A small class-conditioned image flow-matching model, trained from scratch: activation gelu, 149.5 epochs.
Rows from block 4, named by matrix and row number. Rows with one number belong to one neuron. Each number is 200 + 20 x the weight over its row's rms, rounded and kept within 0 to 999. All counts start at 0. After the name is the row's rms in percent of the matrix's.
# fc1: MLP up (model.blocks.4.mlp.fc1.weight, 576x192), inputs 96-191
# fc2: MLP down (model.blocks.4.mlp.fc2.weight, 192x576, transposed), outputs 96-191
fc1.289,133,214,159,200,177,210,218,202,188,217,173,208,219,212,199,232,212,213,202,183,175,208,188,152,222,220,212,206,191,224,136,197,212,196,164,225,191,171,205,167,220,185,197,213,213,225,184,183,207,194,187,186,235,224,213,180,200,198,202,231,182,204,192,194,193,229,200,206,213,167,186,168,218,210,228,230,198,161,200,177,193,225,183,199,194,174,192,194,210,209,183,214,195,218,180,191,174
fc2.289,119,189,216,187,217,206,188,225,228,227,192,212,200,194,232,166,214,239,212,185,202,202,225,231,207,179,215,199,170,193,212,201,193,217,203,228,223,204,215,228,180,210,204,168,190,186,253,170,196,190,205,162,197,242,203,180,189,187,181,224,199,187,197,205,213,176,205,183,195,182,227,235,185,204,196,195,216,189,219,241,185,234,173,217,211,210,218,159,181,216,208,174,204,208,172,205,201
fc1.290,090,206,216,202,217,237,208,229,200,173,198,214,175,206,195,204,239,156,192,198,207,196,250,192,191,206,189,210,210,217,207,177,196,191,180,242,208,221,198,193,173,221,190,202,207,206,187,166,206,189,205,223,232,173,219,152,190,207,228,212,196,174,203,216,260,206,198,183,204,196,218,189,205,171,190,203,244,192,139,178,193,188,184,192,203,183,193,195,153,217,246,209,202,241,189,199,184
fc2.290,107,179,200,222,188,177,186,166,172,223,203,189,222,200,213,197,166,208,220,160,187,200,165,232,236,227,208,193,198,219,182,212,202,188,221,190,173,194,191,235,189,192,191,174,181,225,181,222,183,189,200,189,163,223,214,228,211,203,190,187,201,241,218,186,183,216,210,216,169,203,174,210,202,193,199,170,193,193,209,221,202,173,212,202,224,212,186,211,220,200,162,198,185,247,210,189,180
fc1.291,116,223,192,166,209,188,201,235,204,197,185,217,173,183,216,204,188,186,211,229,219,208,216,200,184,209,230,211,234,204,214,178,232,228,193,195,212,196,226,174,218,185,221,221,195,233,215,210,182,210,183,203,211,188,201,201,192,223,188,208,195,220,227,215,195,197,190,180,201,177,210,199,201,181,179,211,190,207,213,209,155,214,175,199,177,222,211,189,204,206,184,191,216,190,156,215,206
fc2.291,087,224,169,205,201,198,203,180,185,172,206,192,187,180,195,220,207,219,180,207,182,194,198,175,240,193,167,190,184,225,211,199,168,205,198,230,181,207,184,213,225,196,182,163,195,185,171,180,212,212,211,195,184,212,201,201,229,207,225,230,191,229,223,196,205,199,222,201,208,195,218,182,191,180,195,209,190,194,200,193,243,198,193,211,223,196,209,224,194,196,215,196,205,207,193,192,199
fc1.292,080,209,218,180,207,199,209,215,220,213,195,190,206,197,176,186,219,203,215,206,183,237,191,223,213,185,199,206,178,177,150,191,220,192,172,247,208,175,185,194,189,197,207,175,201,146,241,212,203,245,196,227,200,196,200,216,204,221,175,186,210,204,195,139,203,213,187,201,229,205,203,206,171,196,212,208,217,196,128,220,215,217,180,219,185,211,238,188,168,218,206,217,219,176,213,209,214
fc2.292,088,196,199,229,204,203,197,194,182,194,177,203,222,224,219,199,166,210,177,192,211,165,189,202,206,230,219,204,186,208,246,214,197,178,225,174,198,179,259,225,191,189,209,212,206,229,151,214,201,176,205,188,211,185,242,192,220,224,242,218,160,234,213,196,196,187,233,228,200,188,168,151,206,214,213,172,194,179,200,193,184,209,212,181,229,204,207,198,221,198,192,241,176,232,171,179,174
fc1.293,092,163,202,218,176,233,202,203,192,190,201,209,201,214,207,225,204,184,187,200,148,186,201,182,241,155,204,197,188,217,168,221,199,211,200,225,208,215,203,211,174,185,173,235,190,181,161,178,196,187,193,182,200,182,217,180,229,171,235,198,214,206,160,199,190,215,172,207,192,181,168,164,190,201,226,175,195,170,195,216,213,186,195,187,220,213,198,213,214,210,200,219,183,224,216,169,210
fc2.293,075,187,200,200,188,211,213,193,141,206,246,193,225,197,186,208,122,198,206,175,213,198,211,188,207,183,187,194,222,207,226,201,207,196,207,213,205,192,198,210,197,201,221,204,209,217,180,184,212,221,175,214,195,196,177,121,220,228,198,195,227,212,196,191,203,196,223,203,211,194,195,199,206,202,207,206,180,206,229,193,207,205,170,195,192,197,193,189,198,230,210,201,194,205,235,230,217
fc1.294,109,166,156,182,175,206,227,218,197,188,192,199,231,207,182,175,186,174,234,247,136,206,169,147,212,210,223,194,216,212,211,207,176,205,179,214,187,186,182,195,219,198,196,208,189,207,185,222,225,220,194,198,220,209,196,217,179,198,198,234,171,216,202,206,181,224,185,155,213,183,228,174,176,194,234,232,200,202,200,221,192,191,155,208,211,216,201,187,192,214,191,247,221,228,201,198,171
fc2.294,112,229,251,201,207,209,177,190,198,202,210,202,167,192,219,219,209,224,212,186,232,173,211,189,225,216,225,196,163,207,216,197,195,203,218,212,214,203,231,172,196,229,202,180,200,183,207,237,153,181,178,224,229,184,225,186,206,170,202,169,227,170,243,178,200,195,206,222,200,178,214,224,205,240,213,176,191,182,189,205,211,215,223,161,202,181,206,205,204,208,214,160,209,212,199,202,214
fc1.295,098,235,165,183,198,222,183,225,203,200,194,191,176,185,229,232,209,188,215,191,213,200,200,208,207,193,191,205,180,199,168,224,177,171,206,216,226,192,171,221,198,182,184,235,196,213,218,185,204,187,185,200,216,207,196,172,236,206,186,176,229,181,187,217,197,206,198,183,216,148,166,239,171,201,213,219,181,181,207,188,195,207,170,207,156,211,207,209,204,203,208,200,204,216,183,231,187
fc2.295,084,182,243,201,190,220,194,186,210,189,195,230,187,209,195,182,210,211,196,224,195,211,182,195,200,218,182,201,211,194,200,185,193,164,183,223,172,213,203,200,224,211,232,194,202,193,210,221,190,233,244,218,206,205,186,200,193,190,186,190,180,219,235,206,187,182,230,195,187,207,227,191,201,177,202,240,216,205,225,193,186,174,190,189,234,150,159,194,187,187,200,184,185,198,211,152,244
fc1.296,086,223,202,212,193,181,185,212,206,195,176,200,212,187,199,225,182,221,195,188,250,194,225,188,193,215,186,192,182,203,192,195,192,187,206,210,180,193,213,204,206,230,180,226,221,195,167,178,206,182,171,208,188,208,199,189,185,213,206,174,178,213,211,224,202,180,178,180,193,182,203,184,202,190,168,168,207,227,180,182,195,237,220,176,187,232,155,222,197,226,213,170,179,220,200,225,167
fc2.296,087,216,218,193,244,203,194,193,205,197,247,192,186,229,209,208,195,181,250,221,160,212,196,187,190,233,205,204,176,182,220,198,191,208,198,160,178,200,192,204,184,198,187,213,194,169,210,219,197,178,196,224,199,195,211,203,194,187,198,205,199,185,228,197,191,195,169,207,184,190,198,195,221,196,203,204,186,188,199,226,222,207,198,206,204,187,205,229,199,185,209,188,213,219,234,206,195
fc1.297,107,180,171,153,192,217,189,210,217,205,221,204,154,226,194,211,194,163,233,202,178,217,208,228,203,196,207,149,166,205,193,208,213,211,209,209,221,208,167,240,200,178,176,207,191,195,211,192,230,224,198,182,215,156,238,193,220,179,203,195,215,180,196,184,190,232,189,180,224,233,197,226,194,179,185,223,217,201,197,198,194,206,182,205,177,208,207,197,201,213,180,195,155,202,207,230,205
fc2.297,118,215,218,255,186,184,213,198,178,173,203,202,217,204,209,186,213,206,177,178,244,189,179,151,209,206,173,214,187,183,181,190,190,189,187,172,184,212,203,185,223,198,191,223,209,194,194,224,202,174,186,219,195,182,167,214,191,229,193,193,190,222,180,174,196,167,208,222,212,181,196,164,193,181,194,211,206,202,182,200,177,166,212,181,206,179,183,186,212,202,205,201,299,203,209,198,178
fc1.298,088,221,163,197,156,232,194,184,217,193,188,211,200,216,220,195,201,181,221,246,208,142,189,184,220,176,180,213,203,173,210,234,218,189,226,193,197,179,178,203,220,179,183,203,206,175,184,181,229,193,171,206,187,198,203,186,214,181,226,185,199,188,186,191,208,184,153,188,214,161,180,194,210,223,229,218,173,175,175,185,200,195,187,210,186,210,180,200,209,196,202,189,219,190,194,196,226
fc2.298,091,196,239,167,196,174,197,237,232,199,191,202,232,155,199,195,224,211,187,188,188,189,253,187,217,190,214,208,210,202,198,202,180,201,222,245,181,217,205,196,220,205,213,194,187,121,229,200,218,220,225,199,222,199,197,189,180,211,171,226,169,210,233,194,213,191,171,177,198,211,223,203,185,198,177,218,219,190,203,181,207,209,194,178,200,189,230,168,172,185,204,174,192,207,204,226,248
fc1.299,081,236,167,197,231,227,185,194,142,223,160,177,221,230,221,203,178,196,211,152,208,206,168,218,211,201,208,197,216,210,179,205,204,181,197,206,192,187,231,225,181,215,221,227,190,199,226,180,192,210,183,197,197,217,197,203,210,164,204,213,211,182,239,197,217,205,231,211,192,224,219,209,204,184,216,231,213,191,175,200,179,185,193,222,204,196,199,208,196,183,231,183,160,206,181,238,180
fc2.299,065,216,211,228,217,186,216,227,218,167,244,231,181,203,189,213,183,181,177,263,175,184,214,184,221,215,223,203,230,236,220,204,190,202,210,178,229,210,196,168,215,201,178,180,182,219,180,192,181,185,200,189,240,209,218,192,207,196,235,205,196,172,189,179,189,213,182,171,214,215,180,174,194,202,172,192,217,192,255,183,160,204,192,210,194,188,161,194,213,198,226,223,202,176,177,180,185
fc1.300,094,201,213,217,184,208,191,208,194,203,199,205,176,201,165,172,191,182,206,176,198,208,168,226,179,177,177,202,214,232,228,184,222,212,223,185,201,240,202,224,180,186,165,190,187,189,199,214,187,174,226,201,177,178,234,192,242,226,199,166,235,192,221,207,209,221,230,181,208,231,201,192,218,194,168,187,184,222,193,237,216,211,181,188,205,197,197,201,206,201,228,211,150,202,173,174,216
fc2.300,085,186,197,199,197,189,208,206,202,233,208,229,255,210,203,176,198,204,188,207,234,202,219,203,223,169,225,204,213,178,217,202,178,184,197,211,271,206,204,212,197,191,243,216,202,200,204,174,203,216,184,210,221,212,228,206,196,172,194,226,178,165,179,202,216,198,183,229,195,193,209,213,175,228,188,238,206,204,187,184,207,205,211,221,212,204,209,185,202,209,162,203,218,198,237,227,219
fc1.301,136,183,196,200,217,192,192,211,182,222,203,212,199,194,216,226,198,173,232,174,200,198,185,191,211,218,153,209,214,195,181,241,184,192,176,223,208,210,176,228,214,172,223,224,199,194,202,197,215,174,208,163,211,213,205,193,189,159,217,211,200,198,234,179,204,169,183,213,231,203,178,235,242,212,181,206,192,164,197,182,195,215,179,219,184,169,171,223,200,207,186,213,183,207,160,204,203
fc2.301,115,219,192,212,169,211,170,190,237,190,184,210,227,222,201,173,194,213,153,216,199,202,199,217,212,187,216,202,216,166,235,183,212,195,206,189,207,212,208,191,200,206,241,212,186,186,200,214,170,230,202,204,213,176,189,196,203,225,152,177,187,173,197,199,190,218,200,199,183,145,218,148,156,208,224,199,220,214,199,218,182,196,182,174,183,203,247,182,210,179,213,154,165,220,249,214,208
fc1.302,119,204,173,178,208,217,168,224,216,208,206,228,221,167,208,195,212,201,197,186,210,197,213,154,201,186,183,202,201,185,203,211,233,218,207,202,203,185,176,223,200,169,212,173,219,242,202,201,190,191,210,207,255,234,210,166,178,210,226,216,251,191,199,214,194,217,173,212,247,202,179,211,174,214,185,213,184,197,203,177,202,203,176,198,176,213,238,206,197,183,201,217,204,198,177,199,201
fc2.302,089,202,184,194,177,201,199,208,218,171,189,167,159,217,174,184,200,193,216,222,175,201,218,234,185,201,201,206,206,217,185,204,204,189,204,205,188,184,219,156,205,202,154,197,224,175,196,189,165,246,205,191,197,204,234,181,201,197,182,199,191,221,189,204,184,175,210,215,156,155,203,204,190,203,210,204,180,200,224,240,184,210,180,225,198,205,172,212,193,204,218,175,250,214,200,193,202
fc1.303,089,228,216,177,237,189,207,182,205,178,219,206,186,205,203,191,233,211,158,219,205,199,198,202,156,205,206,242,206,205,186,212,177,203,173,208,188,224,205,159,197,194,196,183,200,189,210,223,175,225,186,227,196,213,205,186,189,185,212,210,214,235,186,237,238,237,224,189,199,223,225,180,178,180,210,213,163,192,201,194,154,220,173,203,212,187,214,213,230,181,213,212,206,200,194,205,211
fc2.303,082,213,206,190,185,201,193,194,204,234,173,197,190,211,221,192,166,181,216,194,190,180,196,222,265,182,193,184,246,204,247,210,210,210,244,213,185,189,199,193,216,212,197,196,190,190,199,186,190,206,187,158,222,177,227,165,215,205,218,191,199,194,212,202,191,163,209,187,192,199,188,187,218,201,200,169,217,196,216,194,173,195,204,213,209,216,206,189,210,268,197,214,217,201,170,204,163
fc1.304,098,168,172,178,224,218,199,224,220,217,207,203,210,207,198,178,213,171,211,180,192,209,206,194,212,202,212,186,218,181,178,210,181,213,184,194,218,183,217,198,218,173,205,186,197,197,226,203,207,224,161,181,216,187,179,191,155,194,205,223,197,192,225,198,208,207,206,191,238,170,232,244,189,160,234,209,204,211,200,201,182,173,174,225,195,198,222,192,202,190,168,218,244,209,177,194,205
fc2.304,079,213,201,204,182,182,184,195,163,221,203,216,182,182,232,222,203,254,193,211,210,215,194,222,217,237,213,200,164,223,222,197,200,212,176,178,190,226,208,180,213,188,185,188,201,193,193,200,229,153,230,189,199,211,244,228,211,206,210,194,191,227,164,213,221,215,187,200,207,223,205,150,230,198,166,203,208,193,203,229,199,208,202,181,170,205,184,194,189,181,231,186,213,213,201,190,219
fc1.305,117,156,203,184,234,207,208,232,217,221,191,201,200,186,184,203,199,192,205,197,199,206,200,219,230,231,169,168,179,215,188,205,192,228,179,201,222,193,192,199,245,177,181,213,187,185,227,214,200,219,155,182,211,194,171,194,164,197,199,192,219,192,227,208,202,203,172,206,213,236,231,212,196,161,191,203,226,194,202,206,190,219,190,202,199,154,184,213,203,207,188,185,213,210,203,224,205
fc2.305,099,217,210,189,179,212,201,176,208,201,193,198,206,200,225,221,209,223,215,190,208,198,210,200,186,167,200,227,151,188,190,208,203,191,197,188,196,198,217,183,199,212,189,167,176,220,218,211,197,198,224,205,199,208,196,198,207,213,187,178,188,144,207,223,200,203,217,173,230,191,207,204,172,238,190,214,195,178,209,178,222,225,158,216,232,204,192,165,203,215,243,226,200,202,213,152,227
fc1.306,096,157,208,190,189,205,217,241,187,238,208,184,191,185,235,232,215,204,218,244,217,189,194,210,185,208,180,196,234,216,186,189,150,205,199,191,231,157,200,186,212,201,242,196,178,169,216,191,199,226,189,223,228,234,218,215,182,159,195,196,228,173,186,194,184,190,194,215,216,223,201,209,190,169,219,236,185,187,177,193,210,214,194,174,193,165,193,165,201,199,199,203,180,177,178,234,219
fc2.306,090,221,213,224,195,192,188,182,187,185,201,211,214,211,185,166,193,188,144,194,181,183,203,198,194,187,183,193,157,190,214,210,187,189,201,208,230,233,189,230,204,207,179,170,227,234,183,198,180,181,193,211,185,154,180,186,237,219,259,214,197,205,256,213,197,215,210,196,195,177,183,175,225,235,204,183,199,209,214,197,205,192,192,212,243,200,184,219,200,201,191,200,178,200,232,206,191
fc1.307,119,225,188,184,239,221,197,222,199,219,172,190,196,161,229,219,203,201,232,195,190,194,190,197,205,180,209,206,214,199,223,200,186,203,203,190,206,217,187,191,187,199,193,216,203,207,235,211,193,175,184,237,224,205,189,229,168,166,226,200,229,195,182,207,193,191,160,185,219,197,179,188,196,182,167,253,168,232,206,233,223,174,180,181,193,183,208,201,200,183,195,254,181,169,199,213,217
fc2.307,091,172,205,190,202,196,242,170,210,185,182,202,228,200,147,197,200,218,212,208,201,202,199,181,209,201,187,166,202,196,184,195,181,187,205,205,183,194,194,209,220,182,183,199,223,205,175,197,177,234,219,182,191,203,267,190,232,217,181,199,218,208,207,191,222,203,216,202,186,184,209,197,183,205,206,192,203,175,207,144,188,210,194,216,214,222,185,227,182,170,174,145,210,216,181,178,205
fc1.308,087,207,202,234,184,193,179,187,190,192,185,212,206,198,164,182,213,185,182,140,165,182,212,213,215,214,179,210,174,196,208,214,239,204,211,203,222,222,193,205,202,231,161,210,182,206,184,181,222,165,185,176,215,154,225,207,189,192,223,203,197,204,202,208,227,197,213,194,181,195,187,195,213,207,201,187,235,216,170,215,201,168,191,228,217,205,172,194,198,217,200,243,207,227,205,186,190
fc2.308,080,225,210,208,186,202,250,210,200,195,193,210,230,203,194,178,201,206,227,193,213,208,236,176,202,172,194,199,224,160,243,202,191,195,189,207,216,201,190,179,203,187,226,194,208,233,213,261,201,204,208,203,230,229,217,232,199,194,193,189,217,187,173,201,195,201,217,217,187,180,190,193,194,203,176,210,125,218,202,199,193,232,168,200,215,191,236,230,202,199,184,185,216,186,177,218,204
fc1.309,072,206,171,199,211,192,246,214,172,271,233,193,207,235,222,194,166,190,207,228,215,203,183,214,179,207,217,203,218,196,185,205,190,210,172,198,227,199,187,232,191,176,198,222,150,190,210,199,214,212,180,202,213,202,195,193,195,195,223,161,219,160,230,183,198,197,213,202,204,196,206,215,193,189,210,214,184,194,214,229,207,196,176,221,155,203,240,224,233,227,151,217,184,201,190,201,226
fc2.309,083,170,200,227,178,212,182,173,205,152,196,193,181,215,196,206,229,197,157,199,205,214,196,182,205,213,190,189,219,205,198,204,230,178,207,208,169,198,210,200,206,201,184,196,219,229,202,220,174,210,217,203,239,172,215,199,200,168,202,214,197,239,196,200,184,212,180,178,185,257,194,180,194,208,192,176,199,200,250,174,176,188,206,177,242,196,159,215,201,211,245,175,208,168,200,179,173
fc1.310,096,185,196,215,178,192,200,226,170,218,189,210,180,204,202,221,175,182,194,192,216,175,184,187,222,207,196,217,205,199,207,196,199,205,218,201,194,219,190,216,201,216,198,214,198,210,138,175,202,170,154,174,210,168,237,172,205,199,245,182,195,199,202,231,227,207,179,190,199,194,194,151,188,169,190,186,179,187,216,205,195,192,185,169,203,210,171,210,246,181,182,214,199,184,179,198,184
fc2.310,109,198,212,172,212,228,190,238,216,174,179,198,212,194,175,217,187,185,225,166,172,235,228,212,195,196,234,193,213,194,176,193,179,203,187,240,202,177,185,188,184,205,199,193,215,196,229,218,235,191,206,209,241,217,210,193,182,213,151,217,176,193,194,180,216,181,192,211,200,215,230,183,180,228,186,259,212,187,210,208,201,243,168,204,203,179,192,199,160,203,245,186,239,190,220,207,231
fc1.311,081,186,206,180,189,193,221,206,210,229,193,227,200,159,208,195,182,180,209,169,197,195,208,196,211,204,169,201,203,217,209,187,157,194,202,179,180,204,200,184,229,206,183,143,225,181,222,212,238,206,214,232,222,223,190,222,176,217,209,200,223,183,196,215,216,174,210,194,230,203,205,233,208,183,207,227,174,216,209,169,178,207,157,229,170,215,197,188,195,197,176,195,196,226,187,242,189
fc2.311,084,194,202,219,219,213,216,223,155,208,262,202,180,235,231,228,197,199,192,204,192,229,215,176,171,242,193,193,189,239,174,206,211,183,204,215,211,191,181,224,197,194,188,195,197,205,203,192,183,231,205,198,192,218,179,157,211,188,197,179,178,193,209,186,202,207,179,170,202,238,211,188,188,210,196,173,221,184,175,231,198,164,237,174,195,176,205,197,209,204,203,222,207,200,224,186,225
fc1.312,080,219,195,181,200,177,154,232,187,265,178,188,190,186,193,205,203,190,237,198,203,198,195,191,206,225,193,188,238,167,201,194,231,192,217,190,228,197,188,204,254,185,179,159,222,211,222,176,213,191,206,220,237,193,207,234,199,209,198,180,193,177,237,188,220,189,170,205,204,179,201,228,192,216,217,217,154,182,174,186,198,194,159,223,167,232,213,201,202,230,170,206,212,212,203,240,179
fc2.312,083,193,227,199,195,242,209,186,236,140,226,253,218,202,238,199,193,208,213,183,190,198,197,239,207,160,175,207,178,215,190,196,191,220,218,208,192,200,216,223,162,217,212,212,182,200,206,210,196,196,155,218,185,232,206,172,239,192,244,205,196,241,199,181,222,198,200,193,197,193,201,214,223,162,193,169,234,178,219,189,226,193,195,147,229,216,218,187,189,181,217,206,180,197,186,154,202
fc1.313,081,211,198,177,222,207,209,220,219,153,177,218,199,209,218,218,174,198,205,234,209,160,230,222,218,204,163,183,199,203,181,205,161,233,196,197,185,176,198,199,165,189,177,186,224,191,172,197,209,195,168,198,205,190,218,190,200,210,215,210,209,201,217,179,228,198,225,177,202,192,180,172,198,210,206,231,197,171,221,207,200,227,172,186,190,210,198,221,177,203,143,212,195,213,178,239,186
fc2.313,105,217,198,231,203,224,210,206,169,179,229,220,167,212,184,189,208,194,182,218,200,222,204,252,193,215,223,195,154,221,181,188,236,168,227,216,199,199,195,231,172,215,209,193,175,198,221,159,192,170,210,209,185,231,181,157,210,213,199,206,171,206,218,221,194,220,161,199,182,169,225,245,166,202,198,193,228,183,193,181,198,195,211,185,193,193,186,197,165,205,252,222,208,192,225,196,212
fc1.314,081,194,199,199,206,195,173,204,188,242,181,227,142,212,206,185,206,202,195,197,201,208,209,159,229,237,183,194,229,182,198,176,218,211,184,237,195,217,156,180,196,230,189,196,157,182,187,158,212,191,208,212,237,178,216,222,177,190,203,196,209,222,183,215,211,212,163,186,229,189,218,195,184,195,205,200,183,199,196,213,212,174,185,221,199,184,184,184,203,217,206,177,188,213,176,217,190
fc2.314,076,192,228,210,213,197,185,183,183,220,223,153,187,206,219,174,185,182,213,174,205,222,170,220,197,227,217,206,165,228,181,199,195,199,197,172,192,204,192,225,166,241,202,214,172,197,225,160,210,178,198,172,193,212,150,195,214,219,174,210,185,172,197,207,215,220,169,201,191,186,179,257,221,188,191,175,200,198,207,212,218,193,215,165,172,189,194,211,178,183,227,184,209,192,241,190,208
fc1.315,131,210,196,178,227,208,153,201,207,203,146,225,201,194,223,263,200,216,222,155,200,174,220,201,208,190,167,197,194,172,168,181,230,203,179,220,205,195,226,179,210,188,176,212,201,193,210,169,191,160,200,177,222,185,185,178,211,188,207,207,196,157,239,192,174,200,212,246,159,166,183,189,221,205,203,226,196,167,195,186,190,206,200,196,170,191,198,223,215,200,162,189,205,222,209,231,229
fc2.315,107,213,187,202,207,199,180,216,209,192,202,198,232,194,195,165,201,210,192,235,203,211,187,198,200,197,240,193,199,201,217,214,189,197,227,203,207,219,197,190,221,223,175,187,199,184,199,212,209,237,215,162,182,237,179,226,203,223,150,216,177,231,210,186,235,206,207,203,237,211,212,227,177,173,181,194,215,218,212,194,205,184,170,218,226,205,227,186,194,198,221,238,190,222,180,181,201
fc1.316,079,197,181,153,219,198,195,261,207,244,191,256,215,197,249,217,199,203,217,201,196,196,200,184,151,187,208,171,166,226,188,182,188,202,198,195,225,205,181,193,209,188,226,219,140,158,195,188,219,210,195,169,217,207,207,171,199,221,213,201,189,186,237,221,203,210,190,196,218,201,185,199,185,187,197,254,176,174,202,193,185,201,180,185,202,174,179,172,195,200,210,195,177,191,184,247,220
fc2.316,099,199,236,236,196,180,221,168,173,161,208,186,161,204,173,186,211,201,218,201,198,220,203,199,238,198,187,206,262,175,216,212,197,186,212,188,174,202,208,203,200,181,188,185,275,223,188,208,199,214,228,252,231,179,222,224,198,174,211,173,209,225,193,200,208,178,224,218,189,205,185,207,217,203,230,186,200,233,200,205,211,202,215,215,173,210,191,252,213,214,203,214,213,182,209,171,177
fc1.317,098,205,197,210,215,170,216,211,221,210,195,207,178,201,197,198,196,194,204,175,233,215,188,201,165,237,189,213,230,180,236,173,170,194,208,229,205,182,222,191,189,223,215,170,189,221,181,206,197,205,177,235,212,165,236,193,180,224,223,184,187,234,212,209,210,208,214,212,216,204,232,198,208,182,174,205,206,230,179,187,229,201,209,148,204,186,185,193,181,186,208,206,192,167,184,195,175
fc2.317,077,201,212,203,245,206,198,200,209,214,139,204,170,224,226,214,220,193,213,213,168,210,176,186,186,195,203,197,199,221,161,205,182,187,203,191,191,200,225,210,176,196,188,177,203,185,243,210,194,170,208,193,227,227,222,252,185,191,205,196,182,188,197,208,197,156,183,196,181,184,205,208,188,217,227,198,213,191,211,182,202,184,224,207,211,200,206,196,202,182,226,197,230,195,218,207,173
fc1.318,102,171,207,182,204,192,212,194,205,178,214,213,194,209,189,172,238,142,179,198,190,206,215,231,204,180,204,221,159,200,215,183,229,217,153,205,206,226,209,180,213,204,191,210,192,205,200,188,217,210,195,221,209,206,206,224,164,186,252,202,224,214,215,199,196,243,164,185,214,234,236,193,213,178,214,192,175,204,201,191,204,170,209,241,183,208,196,177,203,211,206,174,212,224,195,203,215
fc2.318,100,195,193,190,191,193,142,263,186,206,244,175,189,205,181,209,248,202,230,185,187,233,192,195,183,210,188,179,210,197,227,190,220,201,194,177,251,201,169,188,192,197,201,184,192,196,178,206,201,172,198,179,192,207,209,227,172,175,217,176,199,182,186,179,171,222,190,172,230,207,193,214,180,201,209,215,202,203,216,195,204,198,174,203,176,189,182,185,209,220,182,172,187,212,206,248,217
fc1.319,103,197,204,212,209,192,192,208,184,201,185,222,203,189,179,224,189,182,195,210,214,221,209,200,176,209,189,191,169,145,191,201,239,196,190,198,205,186,196,195,223,194,195,184,217,248,173,197,210,175,198,184,239,155,167,185,184,173,183,221,206,221,196,176,203,212,177,201,218,204,211,178,198,187,202,206,244,206,199,197,208,190,190,189,186,195,176,196,204,206,178,173,213,221,219,181,162
fc2.319,096,200,196,207,180,235,204,191,218,185,175,178,202,228,187,225,154,195,205,232,192,205,245,193,198,219,198,197,243,224,239,213,186,189,193,204,161,224,214,180,205,206,208,182,223,219,212,209,189,188,198,224,175,207,194,223,249,220,211,183,182,238,220,204,216,197,200,164,203,173,199,205,209,218,218,188,163,171,188,225,245,232,226,223,219,188,245,228,199,186,217,233,167,194,193,215,193
fc1.320,091,214,153,185,186,210,216,226,190,245,233,194,173,178,215,192,215,179,204,204,189,207,190,189,222,200,198,186,217,188,242,208,204,191,225,178,205,218,180,222,218,202,193,197,191,209,198,184,210,166,204,222,216,199,197,180,215,182,214,182,215,196,211,222,217,240,229,189,177,176,214,208,213,210,200,214,246,192,206,188,196,240,170,220,187,204,179,230,205,201,209,171,198,198,206,212,197
fc2.320,081,185,225,210,216,214,189,193,207,175,162,211,176,205,224,181,197,194,230,217,198,208,201,199,212,221,220,205,186,230,169,209,186,188,220,232,158,198,157,193,186,214,203,208,197,204,182,176,203,247,227,188,236,200,209,180,200,171,188,199,195,195,191,176,196,192,217,198,194,238,162,193,207,199,201,191,180,218,211,194,211,180,177,205,204,199,200,173,208,232,185,191,197,213,189,188,214
fc1.321,113,201,190,197,197,180,210,207,230,198,208,229,215,168,222,182,214,184,189,160,211,177,222,193,179,204,160,210,231,198,222,193,198,212,189,174,182,184,206,191,227,227,174,188,216,223,191,170,237,200,197,242,247,197,222,213,171,192,227,202,212,194,229,219,209,204,195,178,226,181,205,197,183,186,196,209,162,222,204,178,221,182,176,214,157,210,198,218,182,205,192,223,191,212,160,230,173
fc2.321,123,203,208,210,178,195,204,183,202,182,263,191,180,184,163,200,171,190,230,211,172,202,230,207,188,226,206,211,245,201,210,208,174,185,214,197,207,193,191,179,207,208,201,200,208,231,192,169,212,221,209,221,238,215,212,167,185,243,181,194,220,195,204,211,221,182,203,191,177,196,174,193,201,227,202,189,184,197,205,202,185,169,210,223,165,192,178,186,188,204,181,236,195,212,186,154,201
fc1.322,107,240,175,191,212,211,159,249,215,245,186,196,171,197,199,215,183,189,216,175,212,195,216,202,187,180,194,182,177,225,172,191,204,163,215,189,215,201,227,213,201,186,191,191,218,174,216,191,197,194,218,195,204,210,217,211,192,222,203,185,194,179,178,232,204,197,212,206,208,186,174,218,199,205,185,209,159,198,199,163,185,224,185,200,199,235,234,210,213,207,161,216,192,228,190,222,212
fc2.322,101,164,194,206,199,185,226,162,190,197,194,200,229,202,211,213,220,212,204,225,172,207,174,179,207,229,193,178,199,170,241,190,190,220,191,205,182,192,196,191,209,175,215,195,195,179,202,198,200,189,211,162,172,189,196,162,216,206,176,203,180,228,183,185,190,191,194,185,195,197,251,171,228,203,193,209,233,201,203,210,206,166,195,213,180,179,182,197,194,188,228,164,184,215,176,189,200
fc1.323,083,202,186,210,190,186,242,213,202,202,179,242,215,219,222,199,223,204,201,210,207,224,274,220,177,213,179,152,197,226,200,182,226,208,190,236,211,191,214,185,212,196,182,207,211,173,190,185,237,190,216,239,222,198,203,211,175,173,192,203,194,198,221,169,193,191,214,144,203,194,201,199,191,197,210,210,203,202,150,202,221,186,197,221,149,177,202,218,152,231,194,201,168,211,183,200,212
fc2.323,101,192,204,188,187,218,195,210,200,192,164,236,217,141,227,231,163,188,232,195,173,192,207,182,215,207,233,221,234,225,158,212,180,169,203,233,157,211,174,244,190,227,208,201,178,189,221,173,207,225,210,209,225,196,210,163,201,204,221,216,194,196,200,213,224,193,200,209,176,195,187,206,185,185,174,220,227,191,182,191,192,203,163,223,226,203,184,213,204,170,190,219,222,174,201,187,243
fc1.324,107,214,183,221,190,225,192,195,190,209,185,198,228,203,222,245,195,224,206,205,193,188,233,177,225,217,189,185,171,185,160,206,205,188,195,231,213,176,180,210,200,195,208,229,223,218,165,177,210,180,169,183,221,201,166,168,194,156,208,236,164,201,192,212,194,203,171,232,187,181,196,188,192,194,220,185,223,171,184,159,194,192,239,198,199,210,177,215,207,212,207,191,205,209,222,195,182
fc2.324,107,212,176,178,181,201,203,209,240,182,219,206,159,205,198,251,184,191,232,227,175,195,217,200,206,209,193,204,214,194,199,204,199,237,196,190,153,188,202,187,213,203,171,169,188,203,184,241,210,243,198,210,211,195,172,194,205,220,192,193,210,196,238,194,191,206,222,168,243,194,190,181,207,218,190,213,201,174,191,212,204,215,151,216,193,198,200,198,196,196,206,227,198,201,174,216,215